python train.py --train_examples=184686 --gain_aug_db=6 --spec_augment=true --rnn_width=192 --bidirectional=true --optimizer="soap" --max_precond_dim=512 --lr_schedule="poly" --weight_decay=0.5 --adamw_weight_decay_other_params=0
Rows from block 5, named by matrix and row number. Each number is 200 + 40 x the weight over the matrix's rms, rounded and kept within 0 to 999. All counts start at 0.
# weight_ih_l0: LSTM input weights (gates i, f, g, o stacked) (model.rnn.0.rnn.weight_ih_l0, 768x128), inputs 64-127
weight_ih_l0.502,195,234,221,173,200,158,260,181,189,233,209,153,229,197,247,192,252,181,140,260,116,185,218,244,219,234,222,210,154,147,133,249,202,168,198,236,160,239,313,187,216,237,143,189,201,224,257,178,168,223,235,215,224,205,250,221,148,190,227,226,207,173,183,225
weight_ih_l0.503,197,178,165,191,196,194,193,215,213,203,152,172,214,174,122,237,142,157,237,212,193,174,201,187,140,218,194,182,168,172,223,242,191,139,276,204,207,206,238,218,194,198,156,165,199,220,206,221,250,225,227,243,224,158,204,219,186,233,187,196,296,106,182,124
weight_ih_l0.504,157,258,169,197,226,228,231,174,235,160,138,188,208,190,186,174,150,224,211,171,125,219,211,220,95,201,188,247,220,191,205,191,179,220,198,244,238,222,209,197,259,225,165,220,207,237,266,194,123,165,257,270,232,255,224,227,233,271,199,207,201,241,213,216
weight_ih_l0.505,233,167,199,246,238,165,168,159,138,147,186,185,248,203,176,260,185,195,217,251,130,262,172,194,179,260,258,185,206,183,260,167,213,148,199,209,238,215,203,127,247,150,201,244,162,241,263,165,149,280,151,235,195,205,161,132,173,189,237,184,253,200,117,203
weight_ih_l0.506,252,221,146,119,249,225,165,191,181,165,249,219,149,219,242,216,219,198,247,219,276,229,215,272,250,265,281,160,184,206,194,200,232,158,184,199,179,258,240,203,253,189,192,165,157,201,267,229,174,225,150,211,175,191,172,195,126,152,227,236,211,163,210,163
weight_ih_l0.507,161,195,191,192,206,178,196,193,194,261,152,201,100,169,179,192,179,217,167,174,192,244,218,227,251,213,170,283,291,221,223,165,247,225,77,218,191,235,201,235,154,275,151,207,188,167,180,209,242,176,171,237,163,111,181,244,174,113,248,144,206,212,241,220
weight_ih_l0.508,209,210,196,71,128,244,149,220,237,234,177,247,174,169,269,153,199,173,267,145,278,156,230,254,187,160,207,200,206,235,217,208,183,260,234,170,236,216,92,248,216,195,208,229,245,219,208,189,267,143,184,180,205,121,245,172,252,198,169,166,196,145,186,222
weight_ih_l0.509,290,231,207,181,181,178,135,163,139,207,196,184,251,274,241,225,187,204,229,290,143,187,206,187,227,184,205,168,191,233,157,278,273,169,152,198,171,215,158,187,286,210,165,149,191,188,262,181,184,199,181,176,207,261,226,209,200,192,161,174,207,161,122,190
weight_ih_l0.510,148,225,176,262,189,223,175,167,188,156,211,158,229,205,252,228,274,236,208,202,179,217,220,176,181,190,250,118,204,169,170,237,215,250,166,225,258,217,207,237,160,225,215,231,262,165,190,255,131,248,272,217,209,212,184,235,168,170,226,274,198,264,183,252
weight_ih_l0.511,147,214,221,139,201,240,142,196,223,137,194,259,193,165,187,185,210,238,245,185,209,156,224,245,196,128,171,204,237,230,215,185,268,205,182,166,210,192,127,264,236,170,118,107,184,239,179,78,251,148,175,123,205,225,235,246,150,217,134,171,210,182,223,231
weight_ih_l0.512,142,223,239,139,237,221,154,137,202,182,292,305,205,197,173,232,268,184,133,260,190,152,242,174,175,209,237,169,248,174,219,261,165,217,199,181,207,158,196,139,196,255,193,193,242,204,229,257,177,166,192,162,226,226,257,198,158,269,187,216,206,193,199,216
weight_ih_l0.513,61,188,232,206,166,186,266,195,210,247,231,267,170,245,210,240,144,260,163,186,215,224,246,179,223,230,162,234,264,255,179,188,220,188,220,237,249,225,221,228,231,153,84,194,185,135,160,134,193,222,193,151,191,141,254,186,156,165,227,183,209,261,223,249
weight_ih_l0.514,226,129,206,157,182,179,195,167,261,206,195,169,121,184,243,196,194,253,316,211,245,181,238,243,141,175,192,197,193,266,97,180,196,216,167,250,219,317,267,237,236,205,207,200,144,243,201,225,214,143,221,190,239,201,265,182,126,275,179,228,229,208,160,197
weight_ih_l0.515,237,245,221,177,139,177,109,138,136,175,141,262,201,220,233,162,167,179,231,209,165,227,247,252,258,190,312,220,219,221,216,185,171,215,161,177,199,204,174,221,204,189,284,209,226,147,180,140,200,216,196,214,196,210,194,198,227,153,184,245,216,258,255,261
weight_ih_l0.516,194,207,282,317,220,125,196,188,204,215,162,165,177,145,325,173,180,267,141,222,201,206,143,151,219,201,205,142,243,256,165,175,251,193,200,220,203,186,244,170,301,172,182,195,207,271,166,224,158,205,233,200,263,248,251,175,224,211,129,222,147,169,259,250
weight_ih_l0.517,251,233,145,239,160,212,121,168,140,197,229,156,176,234,274,239,235,174,154,219,144,213,191,164,225,229,191,181,188,193,221,206,170,215,138,170,211,208,177,228,215,211,236,259,226,156,211,141,148,185,115,199,203,201,214,263,278,135,203,173,206,233,171,269
weight_ih_l0.518,214,232,171,224,165,216,188,194,181,148,253,261,291,195,214,250,203,227,227,294,254,175,202,181,221,186,176,165,142,187,180,261,176,216,289,135,197,172,164,189,197,230,277,215,148,186,209,201,154,191,273,222,184,219,208,217,252,201,221,277,203,188,265,289
weight_ih_l0.519,217,185,215,267,191,225,237,190,110,215,238,164,152,213,256,216,137,165,186,242,199,254,161,208,229,268,265,150,189,174,246,175,269,175,148,263,199,247,304,226,196,157,178,190,205,158,265,183,116,232,210,215,220,187,223,230,130,195,189,183,230,199,145,209
weight_ih_l0.520,116,197,181,235,128,195,259,259,191,271,153,186,124,203,253,206,165,192,210,155,207,230,151,181,206,183,118,202,210,186,152,173,178,232,185,172,162,225,247,243,151,206,200,187,168,270,243,231,234,184,247,276,218,208,169,152,216,199,263,194,219,179,234,198
weight_ih_l0.521,188,190,181,229,259,198,104,172,210,217,247,253,186,219,201,167,229,199,226,194,190,218,212,227,268,158,179,218,220,170,189,171,176,213,200,150,180,227,174,207,224,207,204,235,208,203,188,225,192,257,213,221,228,174,177,181,257,168,170,179,136,244,261,216
weight_ih_l0.522,196,224,247,258,226,220,205,246,198,210,125,201,222,169,217,186,265,297,246,146,156,226,114,216,190,230,148,197,213,168,205,221,187,233,170,185,231,129,178,153,245,272,145,219,210,219,217,190,187,232,216,203,210,220,172,222,172,148,248,176,246,179,185,164
weight_ih_l0.523,198,216,225,129,156,241,151,225,147,267,143,245,224,312,169,180,195,192,176,185,231,205,196,218,211,186,163,226,184,252,197,250,168,225,171,225,166,163,215,234,251,233,184,158,247,164,198,202,159,195,177,198,250,240,234,232,189,178,201,187,180,256,157,147
weight_ih_l0.524,104,216,201,205,258,250,284,165,284,147,155,224,190,206,162,253,189,228,226,246,215,189,176,193,182,217,205,217,214,163,225,154,192,201,179,233,185,178,183,156,215,165,172,212,193,183,154,242,232,208,215,248,217,165,218,216,192,184,235,189,178,228,204,213
weight_ih_l0.525,220,226,144,168,169,200,124,214,132,268,164,188,199,282,131,192,187,147,200,187,202,185,216,195,239,213,207,260,239,253,169,202,158,231,223,203,165,264,193,213,201,160,181,202,139,195,188,182,225,252,161,202,251,234,219,214,221,240,161,183,225,195,185,135
weight_ih_l0.526,187,226,227,140,132,236,206,234,224,187,194,197,245,224,178,250,192,235,218,173,186,191,201,161,138,201,166,222,143,249,238,277,199,218,240,248,155,178,123,182,199,224,65,178,243,183,179,173,207,147,293,211,206,156,215,207,218,178,215,171,167,167,206,175
weight_ih_l0.527,107,201,272,173,143,175,206,194,146,228,276,234,141,260,227,186,237,188,224,223,220,211,168,258,209,232,174,190,278,243,141,240,186,218,186,234,201,225,301,178,138,201,167,197,136,124,260,159,221,202,204,180,172,217,202,175,165,153,287,175,233,131,212,224
weight_ih_l0.528,185,229,196,165,262,205,171,128,189,141,158,219,199,206,239,160,243,185,175,188,184,169,278,186,280,200,201,185,177,232,170,221,223,209,174,202,157,192,198,189,243,205,281,229,171,198,267,185,229,159,193,214,206,239,237,120,217,156,175,211,163,211,183,286
weight_ih_l0.529,208,210,254,174,120,146,223,206,155,203,149,261,201,219,183,252,154,207,216,239,178,205,264,189,182,136,262,211,248,237,215,178,166,174,183,211,195,230,169,249,193,195,222,174,180,211,172,134,238,173,152,177,185,176,225,262,190,192,211,197,189,190,199,196
weight_ih_l0.530,265,219,260,198,239,259,150,272,236,224,193,188,181,107,148,100,228,152,166,254,227,225,205,226,217,212,252,153,220,151,238,188,252,214,106,206,206,177,185,141,167,305,206,250,263,197,247,246,227,258,226,202,152,201,190,328,194,196,258,198,185,227,169,244
weight_ih_l0.531,228,144,177,156,177,256,196,209,188,137,241,180,213,179,196,122,164,227,184,194,217,258,266,232,223,193,179,187,224,286,201,175,129,210,199,125,175,189,162,233,142,182,234,168,163,177,195,168,243,120,225,118,169,163,189,140,195,113,206,226,223,179,206,142
weight_ih_l0.532,185,198,208,134,187,168,216,183,221,147,291,193,181,202,228,194,165,105,193,263,166,136,240,268,213,176,241,173,176,232,228,184,224,233,197,234,246,389,264,186,196,265,197,114,164,148,198,170,218,248,280,178,205,186,226,157,219,241,184,229,137,183,191,236
weight_ih_l0.533,213,245,260,268,198,129,159,184,192,212,223,192,207,129,214,140,158,216,248,199,179,168,162,204,229,217,275,208,215,227,205,233,163,154,224,197,220,128,203,196,199,186,211,210,177,160,185,188,202,246,288,227,185,209,194,251,301,202,161,255,184,161,193,274
weight_ih_l0.534,257,227,237,196,279,284,163,180,169,168,77,236,248,198,187,164,219,174,230,174,221,187,219,229,252,170,173,198,209,200,250,180,220,237,148,226,216,199,159,240,192,239,221,198,177,188,186,127,256,163,196,135,132,190,238,184,184,191,184,201,189,276,168,267
weight_ih_l0.535,176,191,244,246,384,223,200,238,203,122,154,155,251,163,223,133,242,171,273,217,193,137,186,223,154,218,172,151,206,134,203,136,217,246,231,229,242,261,184,194,210,199,303,248,225,196,127,218,243,214,190,258,195,259,132,210,256,204,213,258,133,281,217,229
weight_ih_l0.536,187,270,121,195,219,220,200,200,139,215,243,175,198,207,194,251,234,214,142,197,225,228,193,188,202,230,226,166,215,144,166,177,190,219,199,124,201,180,204,227,190,233,183,176,172,152,208,208,157,252,204,305,269,211,199,157,163,197,146,133,212,246,249,214
weight_ih_l0.537,231,268,178,183,210,234,176,202,141,202,219,279,203,237,219,153,195,156,134,173,191,243,243,178,261,176,200,144,219,196,163,215,238,205,149,165,149,155,115,193,192,193,275,199,252,195,196,190,184,229,213,195,202,235,159,196,238,145,228,127,159,248,286,201
weight_ih_l0.538,202,145,212,285,201,177,217,113,219,191,238,223,183,241,207,227,88,272,225,163,227,185,236,180,211,169,167,199,178,162,202,243,191,207,167,208,299,209,178,166,239,135,185,189,168,207,193,185,213,193,149,170,203,184,210,173,198,217,201,200,221,241,201,224
weight_ih_l0.539,220,168,185,237,181,184,166,189,144,189,132,158,125,273,198,204,188,210,152,205,221,206,206,194,241,192,271,209,215,139,211,276,189,231,134,274,220,168,208,151,266,206,228,220,197,192,211,226,158,203,203,179,169,136,180,216,210,188,181,210,226,204,163,235
weight_ih_l0.540,243,167,215,223,240,225,246,191,213,169,212,162,134,204,207,254,207,174,198,229,143,218,228,202,257,210,214,191,196,223,186,224,144,171,246,232,216,222,211,238,224,186,166,259,183,252,175,82,246,206,169,156,204,164,242,215,181,228,166,199,225,191,161,169
weight_ih_l0.541,198,178,221,223,157,219,282,200,250,211,206,257,235,222,235,262,165,192,162,240,121,350,164,158,251,151,246,234,236,167,206,187,191,195,239,209,167,183,214,239,189,185,162,128,126,251,204,177,199,226,190,223,213,118,197,265,129,160,252,165,256,207,236,105
weight_ih_l0.542,204,167,224,188,120,226,222,180,235,230,140,178,191,149,250,191,163,184,153,169,218,253,140,256,221,197,169,230,243,226,195,189,143,156,221,206,148,208,189,173,194,170,257,227,191,168,125,257,202,126,213,262,227,175,233,162,205,202,211,164,221,185,186,214
weight_ih_l0.543,219,228,197,184,179,204,227,172,213,179,242,166,184,237,175,223,223,239,216,152,126,232,138,152,149,161,199,211,172,158,215,210,263,198,206,215,231,141,166,245,182,170,135,154,214,198,205,172,166,240,236,285,172,197,105,297,204,189,253,235,237,240,210,175
weight_ih_l0.544,170,196,151,251,199,197,230,299,229,181,206,145,179,237,140,222,242,225,181,200,185,232,233,192,193,228,110,233,203,174,182,183,246,229,166,208,224,158,193,174,168,190,221,213,197,210,209,228,204,220,194,272,225,147,215,254,209,196,231,222,173,261,144,196
weight_ih_l0.545,192,259,189,183,188,186,137,157,202,222,184,205,236,237,189,154,224,163,146,216,228,193,212,226,212,262,259,193,230,245,142,196,166,153,202,164,205,219,205,193,200,237,221,140,222,152,259,179,175,201,218,192,179,194,154,165,219,167,150,142,159,237,242,249
weight_ih_l0.546,217,213,199,206,146,197,213,227,199,175,158,196,251,199,168,166,180,222,151,198,127,230,260,261,250,218,252,227,234,194,214,211,164,193,164,213,219,155,168,186,196,188,221,232,205,166,254,151,210,204,227,187,98,247,241,241,206,140,146,278,196,193,178,211
weight_ih_l0.547,270,169,156,159,198,153,260,231,177,249,191,179,124,228,229,132,216,137,178,214,194,251,220,209,238,241,171,237,164,194,259,202,201,157,197,238,220,198,202,240,233,237,172,240,162,193,210,179,88,207,161,207,220,183,235,189,177,239,161,172,171,226,238,163
weight_ih_l0.548,160,190,177,135,184,202,192,189,238,284,151,160,245,227,165,224,194,165,209,197,214,238,205,250,98,188,152,231,191,214,215,191,251,189,245,173,186,218,213,236,199,200,133,257,221,131,212,216,240,116,199,191,164,149,278,182,213,202,203,170,177,176,177,212
weight_ih_l0.549,207,186,265,193,166,246,212,187,177,234,192,175,178,239,242,170,241,167,218,137,200,207,226,229,176,152,233,199,249,278,178,220,180,170,165,151,172,197,215,174,180,219,256,226,113,245,278,267,207,141,166,225,218,234,191,196,235,257,182,215,163,211,129,96
weight_ih_l0.550,160,170,230,217,243,215,180,196,219,254,202,158,293,138,221,115,172,206,143,179,222,219,196,285,161,183,221,116,242,150,219,241,203,223,203,119,223,172,171,150,212,191,216,234,154,133,181,223,184,207,232,209,152,242,161,189,216,226,224,199,179,147,204,282
weight_ih_l0.551,274,178,197,253,236,210,251,198,182,239,226,205,198,174,185,203,168,179,121,252,131,241,172,188,181,255,258,161,158,180,194,192,192,93,171,241,235,185,200,161,251,226,214,156,178,195,181,165,145,305,249,243,190,212,151,238,175,165,262,223,195,254,194,223
weight_ih_l0.552,144,184,206,181,200,158,228,150,203,183,210,190,240,153,240,156,199,221,191,161,265,213,233,210,163,190,244,152,177,169,281,259,205,194,191,211,207,191,171,204,235,169,195,185,218,159,206,189,190,232,236,219,160,114,104,201,209,87,292,210,135,214,169,275
weight_ih_l0.553,104,159,143,208,257,163,212,175,196,215,209,207,130,214,218,197,203,174,202,167,215,209,182,162,249,176,144,245,221,221,156,212,189,174,212,235,194,265,201,160,181,206,154,221,223,176,169,261,232,135,136,173,226,161,225,200,159,244,247,158,191,145,173,221
weight_ih_l0.554,159,267,205,223,175,201,233,186,133,210,217,240,248,174,202,235,238,229,281,179,195,219,158,251,173,165,213,129,221,211,245,222,192,169,229,115,196,195,199,173,93,226,213,192,195,147,152,186,202,177,204,155,207,229,175,189,228,194,132,223,229,129,283,238
weight_ih_l0.555,217,262,265,352,237,231,160,157,197,139,168,187,237,220,179,227,236,231,180,132,106,274,221,175,179,222,219,234,214,196,177,189,154,206,212,165,213,172,210,211,222,204,215,209,222,228,229,164,206,195,232,214,197,199,196,185,188,141,199,216,189,216,297,232
weight_ih_l0.556,214,240,119,185,195,236,182,188,214,193,129,194,266,209,147,162,169,171,214,183,214,142,188,157,245,169,187,208,171,177,179,160,137,230,174,209,192,182,155,170,209,135,228,230,207,161,219,147,219,217,200,191,144,196,201,247,146,279,203,233,165,210,120,232
weight_ih_l0.557,266,201,179,158,215,214,206,229,228,174,218,183,201,108,170,130,220,121,249,256,238,205,230,190,103,202,247,195,208,165,230,105,198,157,181,172,180,191,215,200,174,193,264,222,231,156,214,207,191,205,227,182,211,234,181,213,191,248,159,218,161,134,221,187
weight_ih_l0.558,171,267,187,197,219,234,231,177,213,108,182,136,228,194,243,174,181,150,263,182,249,151,191,187,193,171,169,184,185,188,172,239,214,204,210,197,242,214,235,175,194,204,168,194,210,175,188,181,183,235,247,191,269,211,201,116,239,211,146,146,200,148,195,204
weight_ih_l0.559,242,189,192,188,171,155,297,218,243,261,177,217,202,209,164,218,176,180,187,186,122,206,164,162,217,151,166,233,172,212,153,170,184,130,222,175,239,187,231,197,177,168,115,150,183,251,190,229,173,138,221,208,200,162,239,193,200,216,237,192,207,157,219,139
weight_ih_l0.560,176,209,153,166,199,119,183,253,144,208,224,157,219,253,204,244,176,126,170,257,148,226,243,126,205,150,173,191,203,222,186,172,214,157,187,187,186,138,254,199,243,162,139,181,170,225,233,185,246,179,165,189,207,197,198,253,223,193,220,198,216,222,179,233
weight_ih_l0.561,212,171,187,219,138,231,210,200,283,248,173,173,226,131,189,167,198,224,186,175,176,198,160,178,154,155,141,245,196,129,209,233,235,201,256,132,243,184,189,154,228,204,153,170,291,217,164,114,219,214,199,206,184,139,167,226,286,196,250,179,204,207,262,205
weight_ih_l0.562,228,187,117,90,172,191,143,245,269,201,159,228,136,230,269,76,220,192,229,256,188,222,225,204,173,226,180,205,204,200,176,182,208,245,204,258,119,239,257,258,209,154,145,217,201,125,180,230,150,178,220,208,143,182,211,184,166,224,155,193,187,240,240,251
weight_ih_l0.563,166,170,246,240,226,191,107,214,264,237,175,195,187,189,177,202,199,186,235,113,193,214,267,215,164,136,173,182,254,220,191,183,168,240,208,170,206,120,237,270,254,169,232,275,170,251,178,191,218,180,202,172,146,143,222,224,238,192,204,195,225,200,254,189
weight_ih_l0.564,224,231,250,258,191,170,229,177,204,264,203,195,219,196,252,173,225,220,207,254,234,272,161,180,166,207,208,197,230,245,219,191,206,111,241,165,146,121,163,104,206,212,188,171,214,178,152,212,206,200,223,207,160,252,205,179,222,213,146,152,217,134,198,238
weight_ih_l0.565,173,236,193,201,187,206,185,197,224,191,188,208,285,167,192,186,197,193,189,132,161,173,185,184,250,250,235,193,162,187,227,261,169,230,175,236,217,163,159,205,243,177,291,208,196,196,230,146,210,159,209,250,212,204,160,198,229,235,135,159,191,237,106,229
weight_ih_l0.566,223,166,228,281,184,192,276,157,161,248,230,152,281,175,179,213,148,213,230,195,144,252,164,203,218,163,187,282,177,139,210,233,226,148,238,172,280,102,183,95,161,277,204,171,166,205,264,171,158,111,167,242,207,205,217,181,215,236,210,228,284,176,208,250
weight_ih_l0.567,182,184,161,210,277,227,191,217,200,207,134,96,127,250,165,132,213,149,171,179,150,178,178,182,189,227,184,189,201,143,269,193,155,188,156,296,155,187,224,219,181,196,138,167,245,219,256,136,286,194,166,235,185,151,220,197,194,164,191,162,206,269,184,221
weight_ih_l0.568,223,240,199,118,201,217,195,237,132,202,132,232,182,196,144,216,196,170,135,249,282,167,183,205,256,208,182,189,183,207,161,180,214,177,213,112,221,157,112,212,200,195,268,214,145,197,207,153,214,159,216,179,159,271,205,164,220,195,123,177,222,183,204,227
weight_ih_l0.569,268,238,215,179,209,167,139,217,152,210,185,239,253,181,186,226,216,222,128,287,210,130,220,151,209,219,313,167,225,213,123,175,262,242,188,134,144,222,173,198,227,256,315,188,190,195,195,268,191,179,248,158,200,211,180,210,150,162,248,189,166,230,228,262
weight_ih_l0.570,236,174,203,190,222,201,207,263,192,224,199,121,181,79,213,118,235,159,229,258,223,221,228,211,219,223,263,139,190,188,258,160,206,128,208,181,220,187,147,188,129,250,232,181,182,150,249,148,223,203,238,224,153,201,129,208,154,211,200,240,218,151,250,208
weight_ih_l0.571,283,152,167,211,253,203,158,189,223,160,225,204,208,130,207,172,198,167,255,190,187,183,271,297,201,201,238,147,225,187,199,212,219,245,234,144,260,218,236,154,191,222,200,135,195,151,221,165,167,244,226,200,172,220,179,217,198,244,232,199,214,185,224,240
weight_ih_l0.572,242,233,207,285,225,150,201,199,225,201,211,124,250,182,198,159,195,172,308,219,217,172,151,260,160,121,151,152,150,183,200,204,220,209,230,168,244,176,198,206,144,206,249,226,215,206,188,186,159,260,264,236,200,209,186,180,213,208,143,237,171,263,190,188
weight_ih_l0.573,236,208,180,137,176,201,183,183,281,199,169,283,172,183,212,207,223,226,220,201,273,185,196,172,201,169,228,196,206,224,161,190,188,180,207,173,82,226,207,160,183,214,264,122,183,164,127,149,266,181,164,248,192,215,179,114,184,180,173,212,216,165,264,192
weight_ih_l0.574,173,202,180,109,124,251,207,214,153,245,210,252,137,190,225,171,204,231,194,200,192,189,270,251,164,135,207,227,182,271,149,212,186,186,122,215,185,170,165,211,243,127,152,211,144,234,182,221,187,98,171,193,183,200,210,172,222,299,111,157,220,205,244,282
weight_ih_l0.575,129,231,269,239,172,221,189,231,198,131,151,189,195,151,183,227,179,246,240,220,243,164,210,213,199,224,174,163,144,162,161,235,223,189,213,184,166,248,158,249,151,190,223,194,232,162,166,140,234,250,196,274,189,197,192,193,191,157,230,119,184,222,205,253
weight_ih_l0.576,158,170,203,184,171,183,230,179,209,145,166,145,237,137,265,231,258,223,221,239,206,198,249,176,292,148,183,209,200,147,159,280,261,166,190,145,228,253,204,199,196,206,152,236,190,338,196,186,213,166,223,175,242,225,204,160,179,195,211,229,200,251,166,204
weight_ih_l0.577,203,164,247,227,264,241,195,234,187,220,210,138,298,154,191,218,169,168,179,181,194,252,191,245,220,146,224,205,213,180,215,161,193,178,170,216,200,161,151,194,161,210,225,265,171,198,185,218,233,182,210,182,210,190,224,215,247,188,146,133,159,174,284,216
weight_ih_l0.578,243,190,271,247,154,165,206,239,159,165,185,221,244,130,194,240,156,200,165,193,151,208,202,250,213,181,203,221,150,118,220,285,183,151,154,185,233,128,194,197,210,211,208,184,169,183,172,196,204,194,164,193,203,156,213,170,213,183,174,199,240,274,182,195
weight_ih_l0.579,194,198,190,232,184,155,146,210,169,189,186,208,240,131,335,219,218,187,173,228,168,181,128,222,221,236,190,193,184,251,159,209,198,206,247,200,233,210,214,176,257,193,203,221,196,138,276,113,173,213,206,187,228,242,212,144,145,185,161,190,241,189,242,328
weight_ih_l0.580,198,231,223,193,233,276,236,217,257,167,222,198,253,218,241,195,158,191,259,203,158,113,236,317,199,223,147,220,157,205,217,176,235,189,202,165,201,231,195,231,168,182,138,233,229,267,187,284,145,189,211,216,161,227,202,240,162,196,164,216,261,211,223,309
weight_ih_l0.581,178,230,153,164,212,179,225,211,241,156,242,181,227,237,221,131,188,144,213,186,225,252,223,178,225,236,275,147,191,172,254,219,234,162,153,169,108,162,187,202,199,176,164,196,177,168,239,189,174,226,210,255,173,173,110,194,130,168,188,241,180,242,249,163
weight_ih_l0.582,201,185,202,235,219,189,133,237,163,221,208,243,176,213,251,198,169,156,224,227,205,241,192,224,268,143,155,201,213,250,194,241,146,190,125,177,209,190,199,151,233,198,221,232,218,137,211,198,214,199,195,191,165,181,120,174,172,196,245,225,199,233,202,240
weight_ih_l0.583,187,219,138,247,188,245,269,263,208,177,174,147,255,156,217,185,249,98,220,195,100,143,178,170,160,235,225,235,200,208,172,124,191,204,237,153,133,191,141,257,232,167,204,238,215,226,242,276,187,162,196,179,218,118,223,212,235,226,167,227,166,220,173,188
weight_ih_l0.584,203,251,134,168,180,232,187,203,169,206,177,205,133,228,159,199,172,185,219,192,110,186,167,198,171,190,174,167,194,170,265,190,216,275,221,208,204,117,234,145,152,176,239,105,167,252,150,177,156,114,223,145,183,244,146,236,222,159,185,231,241,238,212,166
weight_ih_l0.585,216,139,174,262,269,165,216,233,173,236,251,216,163,207,179,229,166,193,252,189,99,145,209,224,214,168,166,197,242,205,144,221,208,212,226,232,223,248,229,156,123,225,190,165,149,182,161,225,134,240,170,190,194,137,259,233,124,106,231,239,180,183,224,206
weight_ih_l0.586,212,149,116,212,224,144,198,262,172,204,244,175,219,168,187,268,236,224,159,166,200,194,242,178,204,130,266,182,216,167,177,192,197,250,180,137,214,251,131,155,210,206,205,304,227,227,202,202,251,268,181,212,233,124,230,200,215,134,241,233,236,160,185,223
weight_ih_l0.587,172,198,251,222,188,206,192,136,131,177,192,190,235,118,169,170,230,175,101,174,208,167,246,160,130,169,182,164,184,232,181,255,208,228,216,190,278,154,224,234,199,214,221,226,200,193,153,213,166,255,203,250,244,200,164,171,202,238,107,236,222,213,224,221
weight_ih_l0.588,117,185,227,198,150,194,231,190,242,202,166,233,178,179,191,204,207,222,221,206,179,255,177,180,185,219,199,220,243,189,89,249,202,188,224,214,180,176,214,207,238,211,123,203,193,110,176,159,189,192,187,217,225,197,157,173,166,229,191,221,286,189,198,64
weight_ih_l0.589,216,148,199,155,173,198,274,236,185,185,248,220,183,187,208,161,258,229,146,225,259,191,162,241,148,170,248,134,194,199,167,278,216,212,207,245,211,154,153,194,192,218,265,200,148,231,228,203,153,178,175,187,160,253,208,198,169,156,236,204,136,126,183,226
weight_ih_l0.590,129,249,212,194,204,216,250,201,223,270,195,193,176,212,210,230,193,242,217,194,233,160,210,232,211,191,177,167,191,269,208,257,190,227,216,174,171,159,168,162,239,156,193,221,275,260,182,210,186,217,150,231,294,249,185,129,238,234,173,172,172,197,247,201
weight_ih_l0.591,183,175,169,273,279,241,146,157,173,201,173,208,159,167,162,268,180,211,158,218,149,188,199,174,245,179,251,187,250,165,157,289,222,144,215,164,187,239,289,219,263,205,223,171,145,239,150,218,208,220,161,232,186,227,234,195,227,196,183,213,203,180,217,210
weight_ih_l0.592,158,281,209,156,128,245,156,115,191,179,211,182,177,140,229,180,182,91,195,195,201,187,176,123,274,181,202,199,210,248,214,184,201,179,184,218,192,191,205,262,257,213,178,168,192,239,231,139,195,156,202,244,305,291,248,175,206,255,166,135,215,172,178,162
weight_ih_l0.593,164,215,213,284,246,181,255,160,199,124,241,181,190,149,170,180,209,160,111,187,216,200,249,186,208,161,245,194,157,146,144,152,239,167,221,207,180,240,219,197,281,241,267,234,145,187,202,210,180,176,182,193,211,177,192,165,266,170,194,230,191,191,211,272
weight_ih_l0.594,174,207,200,219,323,221,161,229,139,188,154,209,250,134,151,210,147,226,235,235,197,174,255,174,244,143,236,155,189,87,172,214,110,205,227,183,174,209,204,181,204,168,351,244,200,237,178,147,157,216,177,149,193,96,153,198,137,179,170,223,214,255,228,181
weight_ih_l0.595,121,186,165,136,193,254,229,168,222,161,200,248,54,201,176,203,264,222,212,177,165,268,98,215,210,234,132,207,210,162,155,182,222,180,224,205,266,251,194,221,136,209,200,111,200,229,210,210,253,266,203,222,225,251,160,166,196,213,149,197,204,208,231,204
weight_ih_l0.596,182,197,201,229,212,176,161,224,223,173,194,237,173,188,230,185,222,186,216,237,158,210,129,222,276,225,263,219,218,234,179,180,219,183,222,203,198,211,196,180,218,187,207,231,286,185,132,210,181,140,171,228,238,169,224,130,201,191,192,211,221,237,199,208
weight_ih_l0.597,161,218,201,272,224,176,164,221,260,190,128,210,250,229,179,207,306,208,200,198,137,123,260,212,185,150,257,227,221,211,212,181,231,188,174,164,161,206,185,153,194,248,275,211,206,235,205,186,172,172,200,182,227,203,202,281,228,209,261,225,116,175,240,200
weight_ih_l0.598,136,178,154,201,185,163,277,226,257,256,173,201,192,176,208,226,287,141,171,166,207,201,224,105,257,180,229,218,210,145,172,210,124,246,156,248,185,152,207,244,202,204,168,214,220,237,215,213,135,101,161,205,239,149,234,231,265,189,234,171,240,173,162,224
weight_ih_l0.599,193,169,224,163,135,227,229,271,250,197,118,212,170,174,268,188,212,203,220,278,243,168,154,212,244,202,226,182,207,238,203,211,345,209,216,188,233,152,178,181,150,211,237,231,206,206,200,204,188,199,202,215,258,243,182,113,236,121,230,198,260,147,246,271
weight_ih_l0.600,121,211,216,171,199,227,251,209,201,213,183,198,172,150,172,195,228,175,147,189,58,227,236,220,212,211,233,118,180,197,256,199,200,208,180,195,166,233,203,249,210,93,173,142,209,164,169,228,255,197,208,236,235,122,124,205,208,192,157,178,184,173,243,203
weight_ih_l0.601,230,277,180,201,92,226,271,161,182,207,185,218,225,217,227,177,186,121,151,269,142,299,178,229,263,224,180,172,280,194,212,217,221,229,193,254,243,239,155,196,195,222,185,176,248,180,161,146,244,251,239,198,202,250,246,225,214,231,234,170,231,231,147,160
weight_ih_l0.602,210,181,201,201,180,179,174,241,177,126,100,249,208,164,259,232,208,238,223,224,171,212,234,150,221,195,226,217,258,144,197,275,266,236,148,120,179,291,192,206,215,268,203,177,178,208,156,201,226,218,206,217,217,174,195,201,243,167,251,198,223,152,213,197
weight_ih_l0.603,159,248,240,249,237,219,211,222,147,205,193,314,287,198,133,205,206,192,170,224,150,169,171,171,138,263,215,139,218,276,207,285,228,199,204,144,221,176,245,176,192,292,213,207,195,243,195,206,139,241,163,247,194,169,225,193,189,210,207,155,183,113,199,204
weight_ih_l0.604,251,175,202,188,230,242,196,185,60,204,161,191,256,212,178,151,191,240,252,148,146,181,179,208,152,214,284,176,211,252,197,227,210,236,139,216,207,229,247,212,196,218,178,181,214,186,227,200,173,148,177,228,187,194,166,230,192,194,186,114,207,246,169,164
weight_ih_l0.605,206,174,229,236,217,190,274,188,156,224,182,182,225,136,127,168,174,208,216,169,194,221,137,216,271,185,150,270,210,249,221,254,185,152,115,200,305,213,217,144,178,252,180,198,226,173,232,126,208,151,222,269,184,187,235,190,143,188,186,160,202,120,183,184
weight_ih_l0.606,174,215,244,204,168,246,262,212,153,223,127,258,202,187,226,202,162,191,189,188,188,229,177,161,204,265,198,205,224,189,115,276,178,229,138,244,188,216,209,236,223,192,150,159,154,179,206,185,158,223,269,182,215,221,191,164,178,186,266,160,198,250,191,137